A small image diffusion model, trained from scratch.
Model: 64-pixel images, norm layernorm, patch size [4, 4], layers 14, width 192.
Training: soap at rate 0.0027, 19300 steps, batches of 128.
Data: trained on capsule endoscopy frames (Kvasir-Capsule), 42238 training examples, 58.5 epochs.
Rows from block 11, named by matrix and row number. Each number is 50 + 15 x the weight over the matrix's rms, rounded and kept within 0 to 99. All counts start at 0.
# skip: long skip projection (model.blocks.11.skip.weight, 192x384), inputs 192-287
skip.52:75 14 59 49 41 71 22 42 55 45 29 44 51 76 81 38 66 62 43 73 26 48 65 61 46 50 48 30 55 75 45 60 67 37 60 39 73 65 50 47 53 54 41 49 40 76 56 00 97 75 67 53 53 62 48 38 52 50 61 35 50 86 67 22 68 52 32 53 72 53 26 39 35 63 53 24 41 17 38 26 59 52 38 28 55 29 37 66 34 47 27 64 35 54 41 52
skip.53:54 50 39 52 39 35 52 34 35 57 47 52 71 63 50 39 84 25 80 89 60 51 67 34 56 82 36 65 46 00 54 46 09 70 39 59 75 49 71 74 29 52 21 50 56 67 58 55 86 06 60 46 57 51 38 49 42 41 54 47 32 36 50 28 33 37 77 80 49 50 46 49 46 99 43 25 45 56 21 38 37 46 55 50 38 30 40 55 44 35 78 54 39 66 08 65
skip.54:44 68 61 43 57 89 25 51 48 64 48 67 68 33 52 30 35 26 38 38 46 45 47 42 85 47 27 88 34 76 36 22 26 66 67 58 25 73 36 26 77 51 82 54 34 75 65 37 35 78 60 52 79 64 56 45 78 55 59 38 49 58 51 41 45 52 58 56 77 54 59 44 49 07 73 50 69 23 99 46 54 65 39 33 47 90 57 46 70 49 45 80 92 38 63 40
skip.55:31 49 36 39 46 64 30 41 31 71 29 31 71 98 43 16 61 00 61 79 23 34 99 62 15 69 42 73 53 65 54 48 43 34 57 39 50 35 51 11 43 39 52 69 14 53 49 10 65 66 52 63 48 53 43 43 49 46 45 29 47 69 81 35 54 82 45 09 73 51 26 49 45 24 36 54 38 29 53 02 42 38 55 32 45 47 51 51 53 43 35 61 23 42 42 60
skip.56:39 16 50 76 52 71 59 49 62 39 33 51 43 70 56 63 66 55 49 74 74 33 44 73 62 50 51 67 63 62 59 60 47 47 29 65 42 53 53 55 49 56 56 41 19 61 69 68 52 46 56 56 36 50 41 77 44 59 57 21 52 56 65 72 44 44 54 53 58 59 28 48 48 54 58 37 49 68 65 44 52 30 29 47 37 55 33 46 27 52 25 86 34 41 62 39
skip.57:67 61 34 46 72 63 03 69 51 63 76 62 47 30 49 32 41 23 39 76 72 52 41 79 42 50 44 87 74 37 62 64 34 62 69 84 61 79 38 63 60 75 40 66 58 65 51 99 20 21 62 47 88 41 82 53 82 41 59 23 42 37 50 78 32 69 50 80 71 51 73 59 54 33 43 48 26 65 33 16 19 66 11 52 36 64 07 57 45 38 23 44 55 45 42 56
skip.58:66 42 47 47 53 44 25 59 62 33 57 69 36 56 84 35 28 85 45 31 39 51 32 63 12 76 54 20 46 56 63 53 82 44 32 77 70 33 77 77 54 89 53 43 56 54 40 44 07 65 55 52 38 54 57 69 29 27 55 55 49 61 43 76 32 47 45 69 40 61 54 41 47 37 38 48 20 59 17 72 60 59 62 51 45 49 56 60 32 74 28 64 60 66 66 43
skip.59:62 52 34 43 74 39 73 21 43 44 54 60 55 17 26 06 65 52 74 88 79 31 54 36 50 85 59 45 66 69 54 48 28 37 34 41 52 42 61 65 58 67 74 50 80 33 59 86 60 59 35 58 50 40 41 25 34 47 46 67 55 51 57 31 67 50 40 66 25 45 62 53 47 73 27 54 46 49 46 74 55 46 30 53 54 66 43 48 42 57 35 15 46 50 68 71
skip.60:60 54 50 45 73 35 45 75 72 62 48 54 65 21 27 63 35 75 49 55 62 36 35 53 55 23 58 77 40 67 29 46 37 73 60 85 66 29 45 34 61 47 65 50 67 51 56 68 84 59 48 44 33 61 83 64 60 63 72 16 41 56 47 76 47 56 43 84 82 54 57 51 70 41 70 56 40 61 87 51 56 49 53 88 42 60 48 43 69 52 51 71 99 45 65 47
skip.61:66 56 27 49 49 36 22 39 57 40 41 42 38 58 54 55 68 50 27 95 83 63 67 68 56 28 61 53 57 42 46 85 40 55 46 49 23 46 37 50 33 68 58 51 59 31 56 75 68 34 58 54 32 38 45 72 67 59 56 28 37 62 41 51 56 36 57 15 89 43 11 46 48 57 58 03 48 64 69 28 64 74 33 33 51 36 78 56 26 33 60 55 54 55 39 17
skip.62:41 38 41 62 62 77 40 32 63 51 57 60 38 53 61 44 42 43 38 38 34 87 39 38 45 48 45 39 66 39 54 71 76 27 64 47 53 16 52 67 62 67 64 56 86 71 40 62 46 16 49 87 61 35 45 62 47 39 57 56 49 49 30 51 54 22 44 20 49 58 41 43 78 70 42 59 50 18 00 21 65 49 42 23 76 57 66 60 40 33 37 55 84 58 27 58
skip.63:56 08 36 64 18 53 50 00 67 35 20 29 55 53 75 58 60 40 38 28 21 72 92 00 71 65 40 49 57 00 53 45 64 38 41 23 42 38 18 73 60 50 40 44 11 62 60 45 56 16 52 43 65 16 36 77 23 29 55 30 41 46 52 54 78 35 40 39 70 51 11 39 26 83 24 59 65 43 74 36 62 30 77 45 72 48 85 72 68 44 42 61 45 63 59 40
skip.64:24 79 55 65 48 63 49 51 70 49 52 60 30 84 24 56 52 48 51 25 52 45 11 59 48 62 44 72 58 61 78 32 51 58 52 56 41 31 43 50 50 38 27 61 30 65 61 13 41 24 59 87 50 47 30 67 38 25 53 79 25 49 48 61 55 33 71 61 58 68 65 23 37 42 40 63 56 52 59 38 72 44 69 43 61 57 51 78 71 31 45 64 67 54 45 26
skip.65:49 49 50 47 50 81 19 35 38 44 67 40 51 53 62 62 71 62 51 40 70 56 51 58 75 55 57 37 52 49 37 76 33 28 45 43 52 57 39 46 49 29 51 36 30 41 45 52 63 31 54 39 65 42 61 44 63 74 44 72 55 62 57 28 46 30 24 60 30 38 48 59 31 42 54 44 69 43 49 25 33 55 54 35 48 30 69 47 61 54 45 33 64 30 29 58
skip.66:70 04 31 51 85 60 51 48 34 60 65 94 28 21 32 47 28 29 08 81 62 61 36 74 64 65 68 77 71 67 58 76 55 53 58 55 54 47 41 59 23 73 62 78 52 33 47 59 55 63 59 38 38 62 72 51 63 67 58 30 49 40 43 86 39 43 33 57 52 47 49 58 61 52 39 23 33 43 54 43 63 64 13 51 39 76 07 68 27 51 46 49 44 57 56 48
skip.67:57 86 56 57 55 78 22 24 62 35 49 53 41 31 73 48 56 58 42 40 65 62 40 80 76 57 40 48 45 64 63 73 58 23 59 65 51 67 76 63 50 64 73 59 47 65 62 45 62 45 48 41 31 42 41 74 48 53 71 81 47 54 63 36 62 17 38 60 27 55 48 39 52 83 72 47 43 52 34 66 59 56 34 45 60 53 47 46 47 48 33 41 52 30 42 42
skip.68:53 44 67 53 79 27 84 41 55 62 63 53 49 32 40 25 40 23 51 64 47 81 15 11 34 43 64 80 65 70 64 40 32 48 75 24 68 73 26 61 44 52 53 44 53 43 41 95 68 23 51 49 76 39 53 55 86 81 49 34 44 62 56 31 00 56 40 40 67 62 58 58 29 42 46 50 58 13 99 49 74 52 29 56 59 68 25 54 34 30 35 61 31 60 51 46
skip.69:54 38 29 42 39 39 63 41 54 37 52 25 27 44 62 42 41 37 19 35 45 44 62 31 56 48 69 64 45 60 34 46 44 07 38 40 36 43 48 70 60 44 54 43 12 70 46 56 44 35 50 40 73 20 48 40 29 44 49 69 44 48 70 60 65 48 43 29 31 48 75 40 38 38 73 39 50 41 44 76 26 51 58 28 39 55 43 56 74 38 60 22 51 47 53 51
skip.70:63 41 80 54 36 59 68 12 57 66 05 47 65 20 10 52 44 26 65 70 69 35 58 33 69 59 56 52 48 34 43 63 65 47 59 49 57 49 49 56 99 42 39 72 56 53 57 49 53 45 53 48 54 53 48 51 60 32 47 49 65 40 63 11 54 43 61 67 38 37 36 59 27 65 38 67 52 64 17 21 60 49 69 52 56 30 59 65 12 31 38 75 40 41 52 60
skip.71:27 35 64 36 38 54 72 79 27 73 70 56 62 66 38 40 49 52 48 52 78 58 51 81 79 59 66 69 42 89 41 36 63 42 16 66 41 33 68 54 31 51 37 43 30 43 45 00 28 43 40 43 34 63 66 37 43 55 44 40 61 45 47 61 38 39 56 55 43 51 39 51 51 73 10 86 24 72 23 33 38 51 82 48 83 36 42 41 63 43 69 18 74 58 76 17
skip.72:78 64 47 52 45 42 66 71 72 57 35 53 44 31 62 69 72 84 52 71 73 63 46 73 57 31 44 51 46 15 42 80 46 70 19 69 25 48 63 37 49 39 64 58 18 44 64 61 44 37 72 53 48 37 87 54 50 75 69 24 43 60 32 98 41 61 56 54 47 52 38 49 46 62 90 51 59 60 71 71 67 31 47 32 55 39 44 42 71 40 42 43 33 40 63 36
skip.73:50 79 58 48 40 50 38 36 48 44 67 48 63 54 41 37 63 26 52 51 27 48 51 48 80 73 55 50 32 50 52 25 74 26 56 74 64 02 64 51 55 70 28 82 39 66 48 31 67 34 38 53 48 67 58 34 76 28 39 73 45 44 46 31 37 31 74 39 59 55 67 50 36 31 44 19 65 68 20 41 49 28 73 46 52 72 19 58 66 56 77 33 72 61 55 56
skip.74:54 52 57 49 32 54 69 62 58 46 61 39 30 27 29 61 49 72 39 54 49 28 44 50 62 48 50 26 11 33 36 34 31 63 41 44 51 71 71 48 48 53 28 70 62 55 65 55 39 73 63 38 45 61 52 51 38 41 56 67 49 43 52 60 29 63 37 66 48 49 52 53 26 44 77 29 30 39 29 67 58 57 49 46 55 51 54 57 44 48 43 79 46 30 43 43
skip.75:51 82 42 61 73 47 27 59 35 56 70 69 62 38 29 52 31 70 43 44 33 64 47 87 66 42 57 70 51 82 52 37 72 40 79 52 54 45 55 37 38 71 78 42 54 04 47 55 40 99 34 49 39 51 69 34 63 32 50 15 46 57 37 46 70 70 26 63 24 51 58 54 60 41 78 33 55 17 52 72 62 51 74 43 51 61 46 49 35 75 29 30 56 35 68 47
skip.76:32 88 22 55 37 48 82 43 38 57 50 20 80 63 59 57 77 45 56 60 77 50 55 36 23 46 35 48 75 54 75 26 39 79 81 35 70 21 32 51 40 64 12 39 55 66 25 63 52 42 52 48 65 52 36 35 38 43 22 60 54 41 74 39 58 71 76 01 01 57 69 46 46 70 35 63 64 68 27 52 39 40 45 53 41 47 40 56 67 49 63 18 52 56 56 59
skip.77:70 21 13 56 38 22 26 87 35 24 82 46 31 57 57 57 67 40 32 32 38 85 81 32 55 30 33 27 94 33 70 60 42 82 67 45 45 32 00 28 00 77 81 35 71 02 41 84 82 43 58 32 65 15 14 55 23 39 49 45 30 83 79 59 85 39 48 09 36 60 50 48 55 50 49 30 99 23 56 45 43 55 47 20 42 91 44 69 60 54 62 30 45 39 45 58
skip.78:41 58 49 51 55 77 54 44 62 64 44 26 46 39 53 53 50 48 32 38 38 48 58 54 46 25 46 65 44 76 40 38 58 50 34 34 61 63 37 52 47 62 52 69 62 44 44 48 36 70 60 43 63 60 71 44 34 38 68 71 40 39 60 68 37 80 30 53 42 44 44 41 65 99 39 48 50 34 23 44 59 35 61 36 37 31 29 62 45 60 45 41 27 60 75 40
skip.79:63 64 36 52 57 64 19 49 74 34 19 60 42 25 59 24 46 81 34 68 70 66 71 70 35 42 66 41 61 64 59 69 76 74 57 69 59 50 34 78 31 48 48 53 52 37 58 82 46 81 51 60 16 65 64 68 65 69 60 56 57 55 82 55 49 91 19 74 44 49 30 48 67 74 60 63 32 70 30 46 78 38 47 48 49 24 41 49 36 59 36 67 28 47 95 61
skip.80:30 42 50 69 59 52 34 33 62 47 18 56 25 17 73 57 43 31 39 41 92 48 34 46 55 38 57 51 46 43 54 56 67 03 41 49 51 83 58 54 50 90 58 46 25 44 50 49 61 40 50 44 56 36 61 63 43 64 55 10 55 60 31 32 54 38 61 67 62 53 47 46 37 99 75 27 57 64 45 62 59 53 00 54 68 51 57 44 16 50 23 59 44 40 40 34
skip.81:82 17 56 46 57 57 57 18 44 40 22 62 49 33 48 19 55 39 61 65 76 67 38 58 57 65 45 41 52 59 60 70 69 52 11 74 53 22 55 70 29 52 57 48 20 00 56 65 34 64 48 48 25 42 64 53 80 67 46 70 47 75 38 19 19 35 33 52 65 39 37 54 50 70 52 24 67 49 69 38 53 60 47 26 39 45 47 56 33 54 81 62 46 52 49 36
skip.82:69 47 50 14 85 69 10 46 10 47 07 33 86 54 99 32 43 00 36 45 33 35 81 74 55 00 40 59 57 50 56 48 34 09 54 76 01 47 29 22 06 69 46 38 63 71 56 68 44 61 45 35 45 28 67 24 99 61 44 41 55 40 73 45 48 40 49 41 28 53 51 47 51 43 38 28 99 30 93 00 44 56 27 21 14 40 23 30 53 59 46 49 46 29 44 54
skip.83:54 61 78 47 73 63 82 59 50 68 57 50 50 83 36 64 63 54 67 89 37 65 52 42 34 31 39 34 47 49 64 55 55 79 59 28 57 27 77 42 61 46 53 43 39 40 59 35 33 46 58 62 22 73 57 64 16 49 53 17 45 43 46 96 71 26 41 35 58 64 37 42 50 38 16 63 40 46 47 43 98 56 48 43 62 48 41 84 40 42 40 32 43 68 30 34
skip.84:20 82 61 35 46 33 83 71 59 51 62 23 66 32 42 33 41 40 81 15 75 38 53 08 69 39 45 57 35 78 49 31 69 35 36 16 80 44 35 39 66 52 29 52 62 91 50 67 74 34 37 63 56 49 39 51 47 37 48 43 47 52 43 59 51 72 79 62 70 63 36 44 71 37 22 76 44 28 36 48 31 59 56 38 85 59 63 47 92 34 66 29 33 63 55 60
skip.85:71 59 59 49 43 52 71 68 66 38 43 73 70 59 42 67 24 69 57 58 44 54 14 39 90 27 41 26 56 70 61 82 55 84 45 63 36 36 40 66 55 51 62 50 64 55 75 26 81 45 57 64 65 60 43 64 62 62 65 62 58 34 29 69 71 42 35 40 03 38 47 51 32 46 73 46 41 74 49 45 84 28 58 28 38 57 79 68 46 48 42 75 65 53 72 57
skip.86:35 38 57 50 31 81 54 49 54 64 55 33 81 49 00 48 39 73 47 39 42 20 25 41 59 33 66 47 25 76 43 25 94 10 81 60 60 71 33 63 77 58 23 41 26 68 32 45 38 61 46 58 39 53 54 43 59 29 38 46 64 24 40 52 59 71 42 92 69 30 48 54 40 75 18 72 54 51 36 46 85 38 69 56 49 43 48 71 70 60 36 66 64 49 77 37
skip.87:36 59 28 50 40 42 75 74 46 70 58 49 47 62 53 21 63 67 38 77 20 71 62 28 53 64 46 92 47 82 64 61 52 51 67 53 73 34 38 33 53 46 26 38 21 53 36 64 40 18 46 56 82 53 58 42 58 39 42 84 54 31 28 39 42 76 59 31 66 54 30 48 56 53 10 63 74 74 53 37 60 56 49 40 47 42 40 52 69 50 54 34 41 44 41 56
skip.88:41 69 77 73 50 72 37 33 60 55 15 62 51 26 93 82 58 77 36 23 55 57 52 65 36 27 42 51 48 34 63 00 49 83 68 40 49 86 43 52 34 99 50 49 68 79 45 55 51 55 53 54 12 77 62 61 33 52 54 28 54 50 55 57 62 62 46 67 61 45 31 47 77 94 74 56 47 46 31 55 64 65 45 29 67 22 28 56 52 70 47 65 37 59 46 31
skip.89:45 22 40 42 45 41 32 46 42 60 43 55 31 67 54 41 35 50 61 50 44 54 63 64 45 60 40 52 60 24 55 49 64 66 38 56 57 40 75 42 38 56 48 50 67 31 55 25 58 71 30 34 14 57 59 42 70 54 49 37 63 42 74 23 80 23 60 43 48 47 72 50 68 70 57 34 63 59 34 48 33 47 89 58 46 67 42 42 45 62 74 42 93 31 58 49
skip.90:62 49 13 39 87 45 63 42 33 43 54 58 72 12 47 48 51 52 56 36 86 36 38 34 56 54 58 52 48 56 64 34 43 33 23 95 36 28 64 35 25 80 57 47 42 36 35 98 30 56 23 46 17 46 39 49 33 31 55 59 49 38 62 60 65 35 35 41 14 58 76 51 50 48 46 54 42 38 68 65 28 52 26 55 32 51 58 34 67 72 56 17 83 31 32 57
skip.91:38 23 34 41 39 35 29 60 33 49 48 62 42 47 31 16 55 43 45 39 42 43 46 64 38 59 52 59 58 59 52 78 48 57 47 52 67 37 71 43 56 18 17 55 41 08 43 64 57 71 51 44 58 61 46 56 53 45 32 28 58 40 91 86 42 69 42 30 61 46 49 59 63 33 25 40 21 56 48 93 48 30 40 50 51 52 69 74 50 70 60 79 36 43 55 57
skip.92:61 67 45 47 42 45 34 18 59 52 40 80 60 00 72 29 80 98 39 29 64 64 30 77 46 58 58 57 43 70 33 88 51 52 47 66 72 45 83 54 60 69 48 55 59 75 60 87 42 61 54 40 39 51 54 58 35 51 55 70 70 55 36 55 36 71 50 59 37 52 49 51 85 72 59 73 59 46 28 70 23 52 59 45 70 56 48 34 69 48 36 32 68 41 75 52
skip.93:56 39 22 42 21 68 36 16 64 26 61 48 21 43 51 67 60 58 21 95 45 42 58 91 85 46 67 40 53 42 48 46 35 36 42 34 42 58 45 56 20 55 82 56 64 55 41 49 74 46 47 78 33 39 28 40 38 15 66 40 35 49 57 93 93 52 59 68 53 47 35 43 31 42 20 22 30 18 35 64 62 44 31 42 66 33 33 67 37 61 60 78 27 41 27 53
skip.94:72 30 41 48 62 27 15 54 59 43 50 76 60 24 46 63 55 49 12 16 47 67 38 99 64 85 56 37 52 48 39 64 37 73 54 30 58 48 69 99 46 49 85 43 52 35 75 22 70 88 70 47 20 44 67 50 63 65 79 46 19 49 46 71 50 44 54 99 68 44 45 46 67 49 64 44 41 15 71 92 65 66 46 47 68 43 43 52 36 54 49 42 46 71 65 40
skip.95:71 43 36 46 59 30 29 74 16 38 55 70 59 30 13 36 47 68 66 50 49 49 74 88 46 58 65 39 71 59 61 49 40 29 64 61 57 21 47 43 19 54 34 39 74 38 58 95 39 56 39 46 29 57 36 26 68 55 46 36 47 27 51 22 36 40 38 72 28 60 62 54 78 45 57 57 82 63 77 33 36 71 59 48 41 68 60 49 49 57 42 37 73 42 34 79
skip.96:66 38 45 51 43 52 44 58 66 43 61 50 29 48 00 30 65 52 42 39 99 32 32 67 80 45 71 50 55 75 61 66 43 43 36 57 74 48 46 38 78 72 90 42 57 53 32 48 51 47 49 47 24 34 67 36 60 65 38 46 37 53 44 53 62 30 42 60 92 46 60 49 56 79 40 16 57 57 35 14 60 57 66 57 54 46 32 59 31 39 54 58 39 60 89 50
skip.97:51 57 40 57 38 41 62 55 76 40 08 71 58 39 50 14 27 76 42 50 34 32 40 74 06 32 56 47 46 58 50 48 70 51 08 31 52 51 50 49 57 40 82 41 56 06 78 39 41 78 56 72 31 45 83 35 36 37 66 37 60 53 31 81 61 70 51 73 32 55 45 45 53 55 71 22 34 34 34 82 50 57 07 44 51 56 38 51 13 58 06 31 54 39 83 30
skip.98:45 61 09 45 66 68 62 64 59 33 47 77 64 82 63 37 56 17 36 68 27 65 53 39 53 21 35 60 46 55 50 20 44 62 49 23 50 29 26 22 28 61 32 47 38 71 39 34 62 65 45 80 57 51 44 57 49 66 53 48 69 79 54 86 99 41 25 52 63 58 51 45 34 58 57 34 49 17 77 59 72 40 58 46 61 65 47 50 68 63 47 52 48 35 71 56
skip.99:44 27 23 50 25 26 45 81 56 81 68 58 68 55 29 44 55 38 52 52 42 63 61 37 06 42 54 99 55 37 68 75 70 70 45 69 91 00 26 59 45 11 20 81 44 23 25 43 77 30 47 26 65 41 28 56 53 57 41 46 59 70 41 90 29 72 60 18 71 64 68 52 54 84 23 58 34 51 06 50 32 49 52 79 45 62 42 77 49 21 63 41 40 85 09 61
skip.100:68 60 61 45 56 86 55 66 27 61 64 32 38 77 99 55 61 26 84 80 48 86 61 28 51 88 47 24 79 25 71 63 60 30 74 52 58 24 64 00 17 62 43 72 71 52 17 00 71 31 52 48 52 55 75 52 62 48 47 39 51 83 67 18 46 18 80 17 07 48 75 46 35 80 50 37 39 28 59 13 47 41 51 35 55 51 45 63 49 58 63 02 66 48 13 50
skip.101:52 73 41 55 40 32 88 51 56 55 32 27 36 28 88 49 48 53 60 69 71 79 68 07 32 48 73 88 54 57 66 58 78 78 39 33 51 41 41 43 53 54 46 22 34 60 33 39 64 12 34 49 54 51 63 58 33 27 53 20 27 23 16 45 17 61 49 00 44 52 41 46 63 57 61 75 76 59 79 00 28 43 71 57 26 64 56 46 69 57 60 59 25 50 14 59
skip.102:55 37 62 76 24 15 51 65 46 36 49 67 34 62 53 72 34 95 90 43 54 49 79 37 37 58 53 09 44 34 37 49 81 36 24 54 51 47 43 45 27 67 40 23 46 44 53 86 45 43 34 32 26 34 52 62 17 40 41 33 61 62 65 28 48 53 44 99 61 58 48 54 51 25 69 46 20 39 26 30 43 69 62 59 40 42 44 62 68 51 54 60 49 43 60 49
skip.103:34 56 48 46 62 69 18 43 62 56 87 32 67 67 36 44 34 43 56 37 35 43 32 58 31 34 45 83 46 61 47 55 27 99 36 60 67 76 27 76 47 42 38 47 87 34 52 43 57 29 41 50 71 50 58 48 55 69 47 67 39 46 50 83 45 69 72 28 77 55 71 49 67 49 19 73 73 35 79 26 38 59 40 63 48 29 44 70 47 48 56 88 31 58 06 54
skip.104:45 30 59 47 52 66 58 42 35 59 73 54 63 71 59 50 58 70 54 57 89 48 38 67 40 55 58 55 47 89 51 73 41 42 30 72 63 65 45 45 22 60 46 59 39 27 35 62 61 63 33 41 42 57 24 44 51 42 32 46 67 41 51 67 36 44 33 96 74 57 63 52 56 67 27 82 68 50 38 29 46 33 41 66 50 41 57 45 51 47 42 77 35 47 52 34
skip.105:46 67 67 51 39 55 35 60 31 55 60 26 72 78 40 26 66 76 57 40 45 35 60 68 00 66 23 32 78 59 53 59 39 75 03 59 66 48 68 20 52 50 27 41 51 44 56 42 59 65 55 55 44 51 35 29 13 48 38 53 40 75 64 53 42 85 45 56 68 57 40 52 33 02 35 49 36 27 44 48 44 43 60 38 50 72 68 68 97 38 44 51 42 44 23 58
skip.106:18 84 73 38 43 71 34 67 17 56 99 21 96 99 57 63 43 53 48 71 41 63 55 43 04 48 57 80 63 56 44 35 74 99 73 66 52 09 26 44 30 32 50 56 66 58 27 59 20 27 40 51 76 43 33 46 52 45 39 31 62 49 40 52 30 40 56 29 77 51 69 49 63 59 40 96 82 85 24 19 57 37 60 36 57 74 31 64 54 47 63 38 75 31 59 59
skip.107:42 52 45 61 23 58 17 52 46 36 39 65 42 53 47 86 54 73 48 56 45 41 51 48 64 44 53 44 49 67 69 48 36 56 34 52 42 69 48 47 80 83 54 32 50 90 47 94 27 59 54 48 17 51 74 33 42 32 51 51 54 12 34 70 67 73 44 44 61 49 48 47 34 23 52 36 72 48 88 50 40 43 54 53 35 17 24 76 45 65 73 98 31 38 53 46
skip.108:40 47 37 59 66 71 41 52 53 63 34 41 36 71 25 69 44 51 33 00 45 82 20 44 32 46 50 79 80 30 42 99 65 64 69 31 56 99 64 50 67 39 37 71 71 41 41 93 67 73 62 51 26 37 71 63 27 62 64 56 61 46 57 73 62 50 56 23 99 53 34 61 52 85 57 58 61 09 17 63 35 39 20 44 53 63 58 49 59 52 51 00 69 71 40 78
skip.109:38 47 56 56 03 63 27 26 43 51 55 22 59 75 40 04 76 74 66 29 99 56 66 42 24 55 42 40 59 12 74 50 47 65 63 59 52 36 58 26 41 61 21 89 50 27 29 51 39 55 55 51 31 51 29 71 39 53 28 32 52 55 64 48 53 54 62 79 96 50 28 46 45 70 66 58 55 65 00 48 55 47 82 56 67 33 56 54 48 45 65 59 46 59 50 38
skip.110:44 21 33 62 69 35 28 51 65 41 62 56 47 18 56 33 73 19 48 65 28 46 58 64 29 54 46 73 63 39 45 40 21 55 58 72 29 38 59 81 76 24 58 35 46 21 78 46 55 28 64 58 77 36 79 60 56 60 68 43 24 61 43 87 51 67 58 68 50 68 37 40 50 30 47 44 28 25 74 74 10 55 31 53 61 63 54 46 26 34 40 57 54 44 45 25
skip.111:36 52 89 54 33 48 69 45 55 61 38 35 41 77 65 47 53 43 97 22 47 25 47 47 40 42 35 22 55 57 64 41 63 48 40 29 58 54 77 37 53 35 41 58 23 49 55 65 71 36 50 47 77 46 78 76 47 63 47 56 58 36 57 56 40 50 32 40 52 60 47 42 33 60 51 53 57 40 58 92 51 59 54 62 66 40 64 58 39 36 58 37 77 47 46 24
skip.112:69 95 74 53 50 43 54 37 69 59 67 49 31 37 75 92 33 28 67 71 26 35 30 60 54 67 41 55 41 69 44 39 70 22 42 41 46 41 72 70 78 48 79 71 34 99 50 28 52 36 48 40 60 58 78 61 68 56 64 67 45 55 67 36 29 39 38 36 21 51 58 43 52 34 54 46 13 51 48 44 48 49 52 52 59 58 55 61 61 47 28 45 52 63 14 52
skip.113:54 77 38 36 39 48 43 62 67 43 65 38 47 52 89 76 57 61 65 58 65 50 45 69 45 58 41 39 49 50 49 57 32 59 59 82 57 40 60 49 43 60 43 58 73 70 66 61 53 36 47 61 56 39 31 53 48 24 61 46 30 43 40 47 25 42 70 57 27 54 29 44 44 61 62 64 28 81 57 54 40 72 42 68 69 39 55 35 45 46 66 64 52 39 45 26
skip.114:59 74 73 51 37 51 37 63 59 60 81 49 44 88 44 56 60 22 63 64 31 49 48 24 41 44 53 43 44 64 68 45 55 23 63 50 42 49 63 46 66 49 55 41 32 99 41 64 51 25 45 80 75 54 06 44 77 31 56 78 39 74 57 41 61 29 44 35 06 53 39 42 39 62 77 58 51 29 35 26 67 52 56 27 23 45 63 55 43 29 68 55 61 61 17 56
skip.115:32 36 48 43 59 71 00 19 23 46 42 55 37 12 62 72 38 18 26 12 31 58 65 64 60 67 71 50 63 28 65 48 33 11 61 36 60 70 25 61 19 56 39 33 53 48 26 40 40 49 37 22 20 45 37 40 37 21 29 38 30 45 45 30 75 47 61 63 48 36 35 51 43 62 44 52 65 47 60 66 33 39 30 68 30 34 31 47 44 73 68 37 45 45 67 51
skip.116:67 66 58 65 74 51 56 44 72 36 63 40 20 18 15 48 49 99 37 36 96 38 06 91 29 14 35 28 43 73 28 63 68 38 63 25 53 99 72 72 89 50 64 23 12 54 54 90 27 99 58 60 22 60 55 35 18 66 62 08 33 39 39 72 53 39 00 97 69 54 49 55 66 73 53 45 03 36 16 99 77 50 08 22 44 59 43 57 55 52 56 55 03 77 60 46
skip.117:52 52 72 69 14 19 86 60 48 40 46 84 64 53 39 45 86 66 74 99 60 62 70 48 36 68 41 57 53 27 50 45 47 73 08 31 53 99 58 63 71 29 78 59 41 75 67 99 37 45 64 39 57 35 53 50 56 55 61 44 59 59 39 25 37 44 69 91 83 53 72 54 59 58 72 33 97 39 33 19 20 67 37 42 61 25 31 37 44 30 53 24 37 62 34 61
skip.118:39 76 41 46 66 42 45 59 35 59 38 83 53 18 20 45 44 56 57 53 48 27 74 83 35 79 32 64 62 79 45 51 07 30 22 64 51 99 50 45 22 47 58 61 77 50 65 99 68 93 59 35 58 51 29 31 19 62 55 46 54 36 52 29 55 61 39 71 45 59 48 60 50 00 34 59 40 32 99 80 37 78 36 44 38 72 47 31 60 52 44 56 62 27 25 49
skip.119:44 55 47 36 27 47 49 47 23 67 52 11 67 61 69 54 65 69 44 71 54 71 83 42 17 50 57 56 69 43 71 84 75 75 62 67 63 10 55 46 81 51 38 39 18 50 24 17 72 60 56 65 59 51 56 37 56 36 40 38 50 34 40 43 49 51 72 09 70 39 17 52 55 77 18 66 75 55 54 00 60 48 53 56 25 39 70 67 59 36 47 59 27 62 30 54
skip.120:46 62 60 77 82 43 40 70 77 45 37 87 43 24 46 42 63 52 43 58 88 48 48 71 41 59 41 72 38 53 58 60 30 59 55 76 52 85 61 71 73 28 66 46 48 36 74 25 17 70 61 51 62 79 53 38 14 72 65 51 47 40 29 70 40 42 40 63 65 58 49 44 61 71 68 50 44 38 56 74 52 46 13 34 39 39 18 40 36 31 23 68 38 77 58 53
skip.121:52 49 50 19 51 65 28 23 46 55 26 49 42 38 53 16 39 00 36 47 21 35 65 72 69 66 67 54 50 40 41 57 99 28 48 37 51 66 42 56 66 29 56 55 24 38 53 62 73 36 40 52 49 49 66 62 75 25 55 69 42 51 52 43 52 42 63 42 56 37 35 58 57 52 55 47 63 42 82 51 39 39 48 38 43 43 52 52 47 55 31 51 47 52 20 40
skip.122:61 41 39 54 12 25 41 82 55 33 74 56 31 30 65 77 35 91 59 09 46 56 47 39 83 65 48 45 24 42 43 43 68 30 20 66 38 73 39 47 50 37 57 36 50 10 50 60 31 50 62 38 41 57 43 42 56 44 56 64 51 51 62 66 50 41 59 45 67 54 60 53 59 37 64 53 60 46 32 45 32 66 62 38 42 48 92 47 72 54 60 62 47 56 52 55
skip.123:45 40 70 49 68 53 53 42 47 56 46 56 58 48 39 64 57 74 45 35 65 11 45 43 16 47 61 53 29 63 51 43 56 49 64 32 54 67 61 47 55 51 58 77 36 51 56 29 49 54 47 29 26 75 61 31 46 74 58 45 58 59 62 51 44 64 62 74 61 46 67 56 28 33 55 55 12 66 41 56 39 40 42 79 45 58 62 34 50 49 31 46 69 35 30 42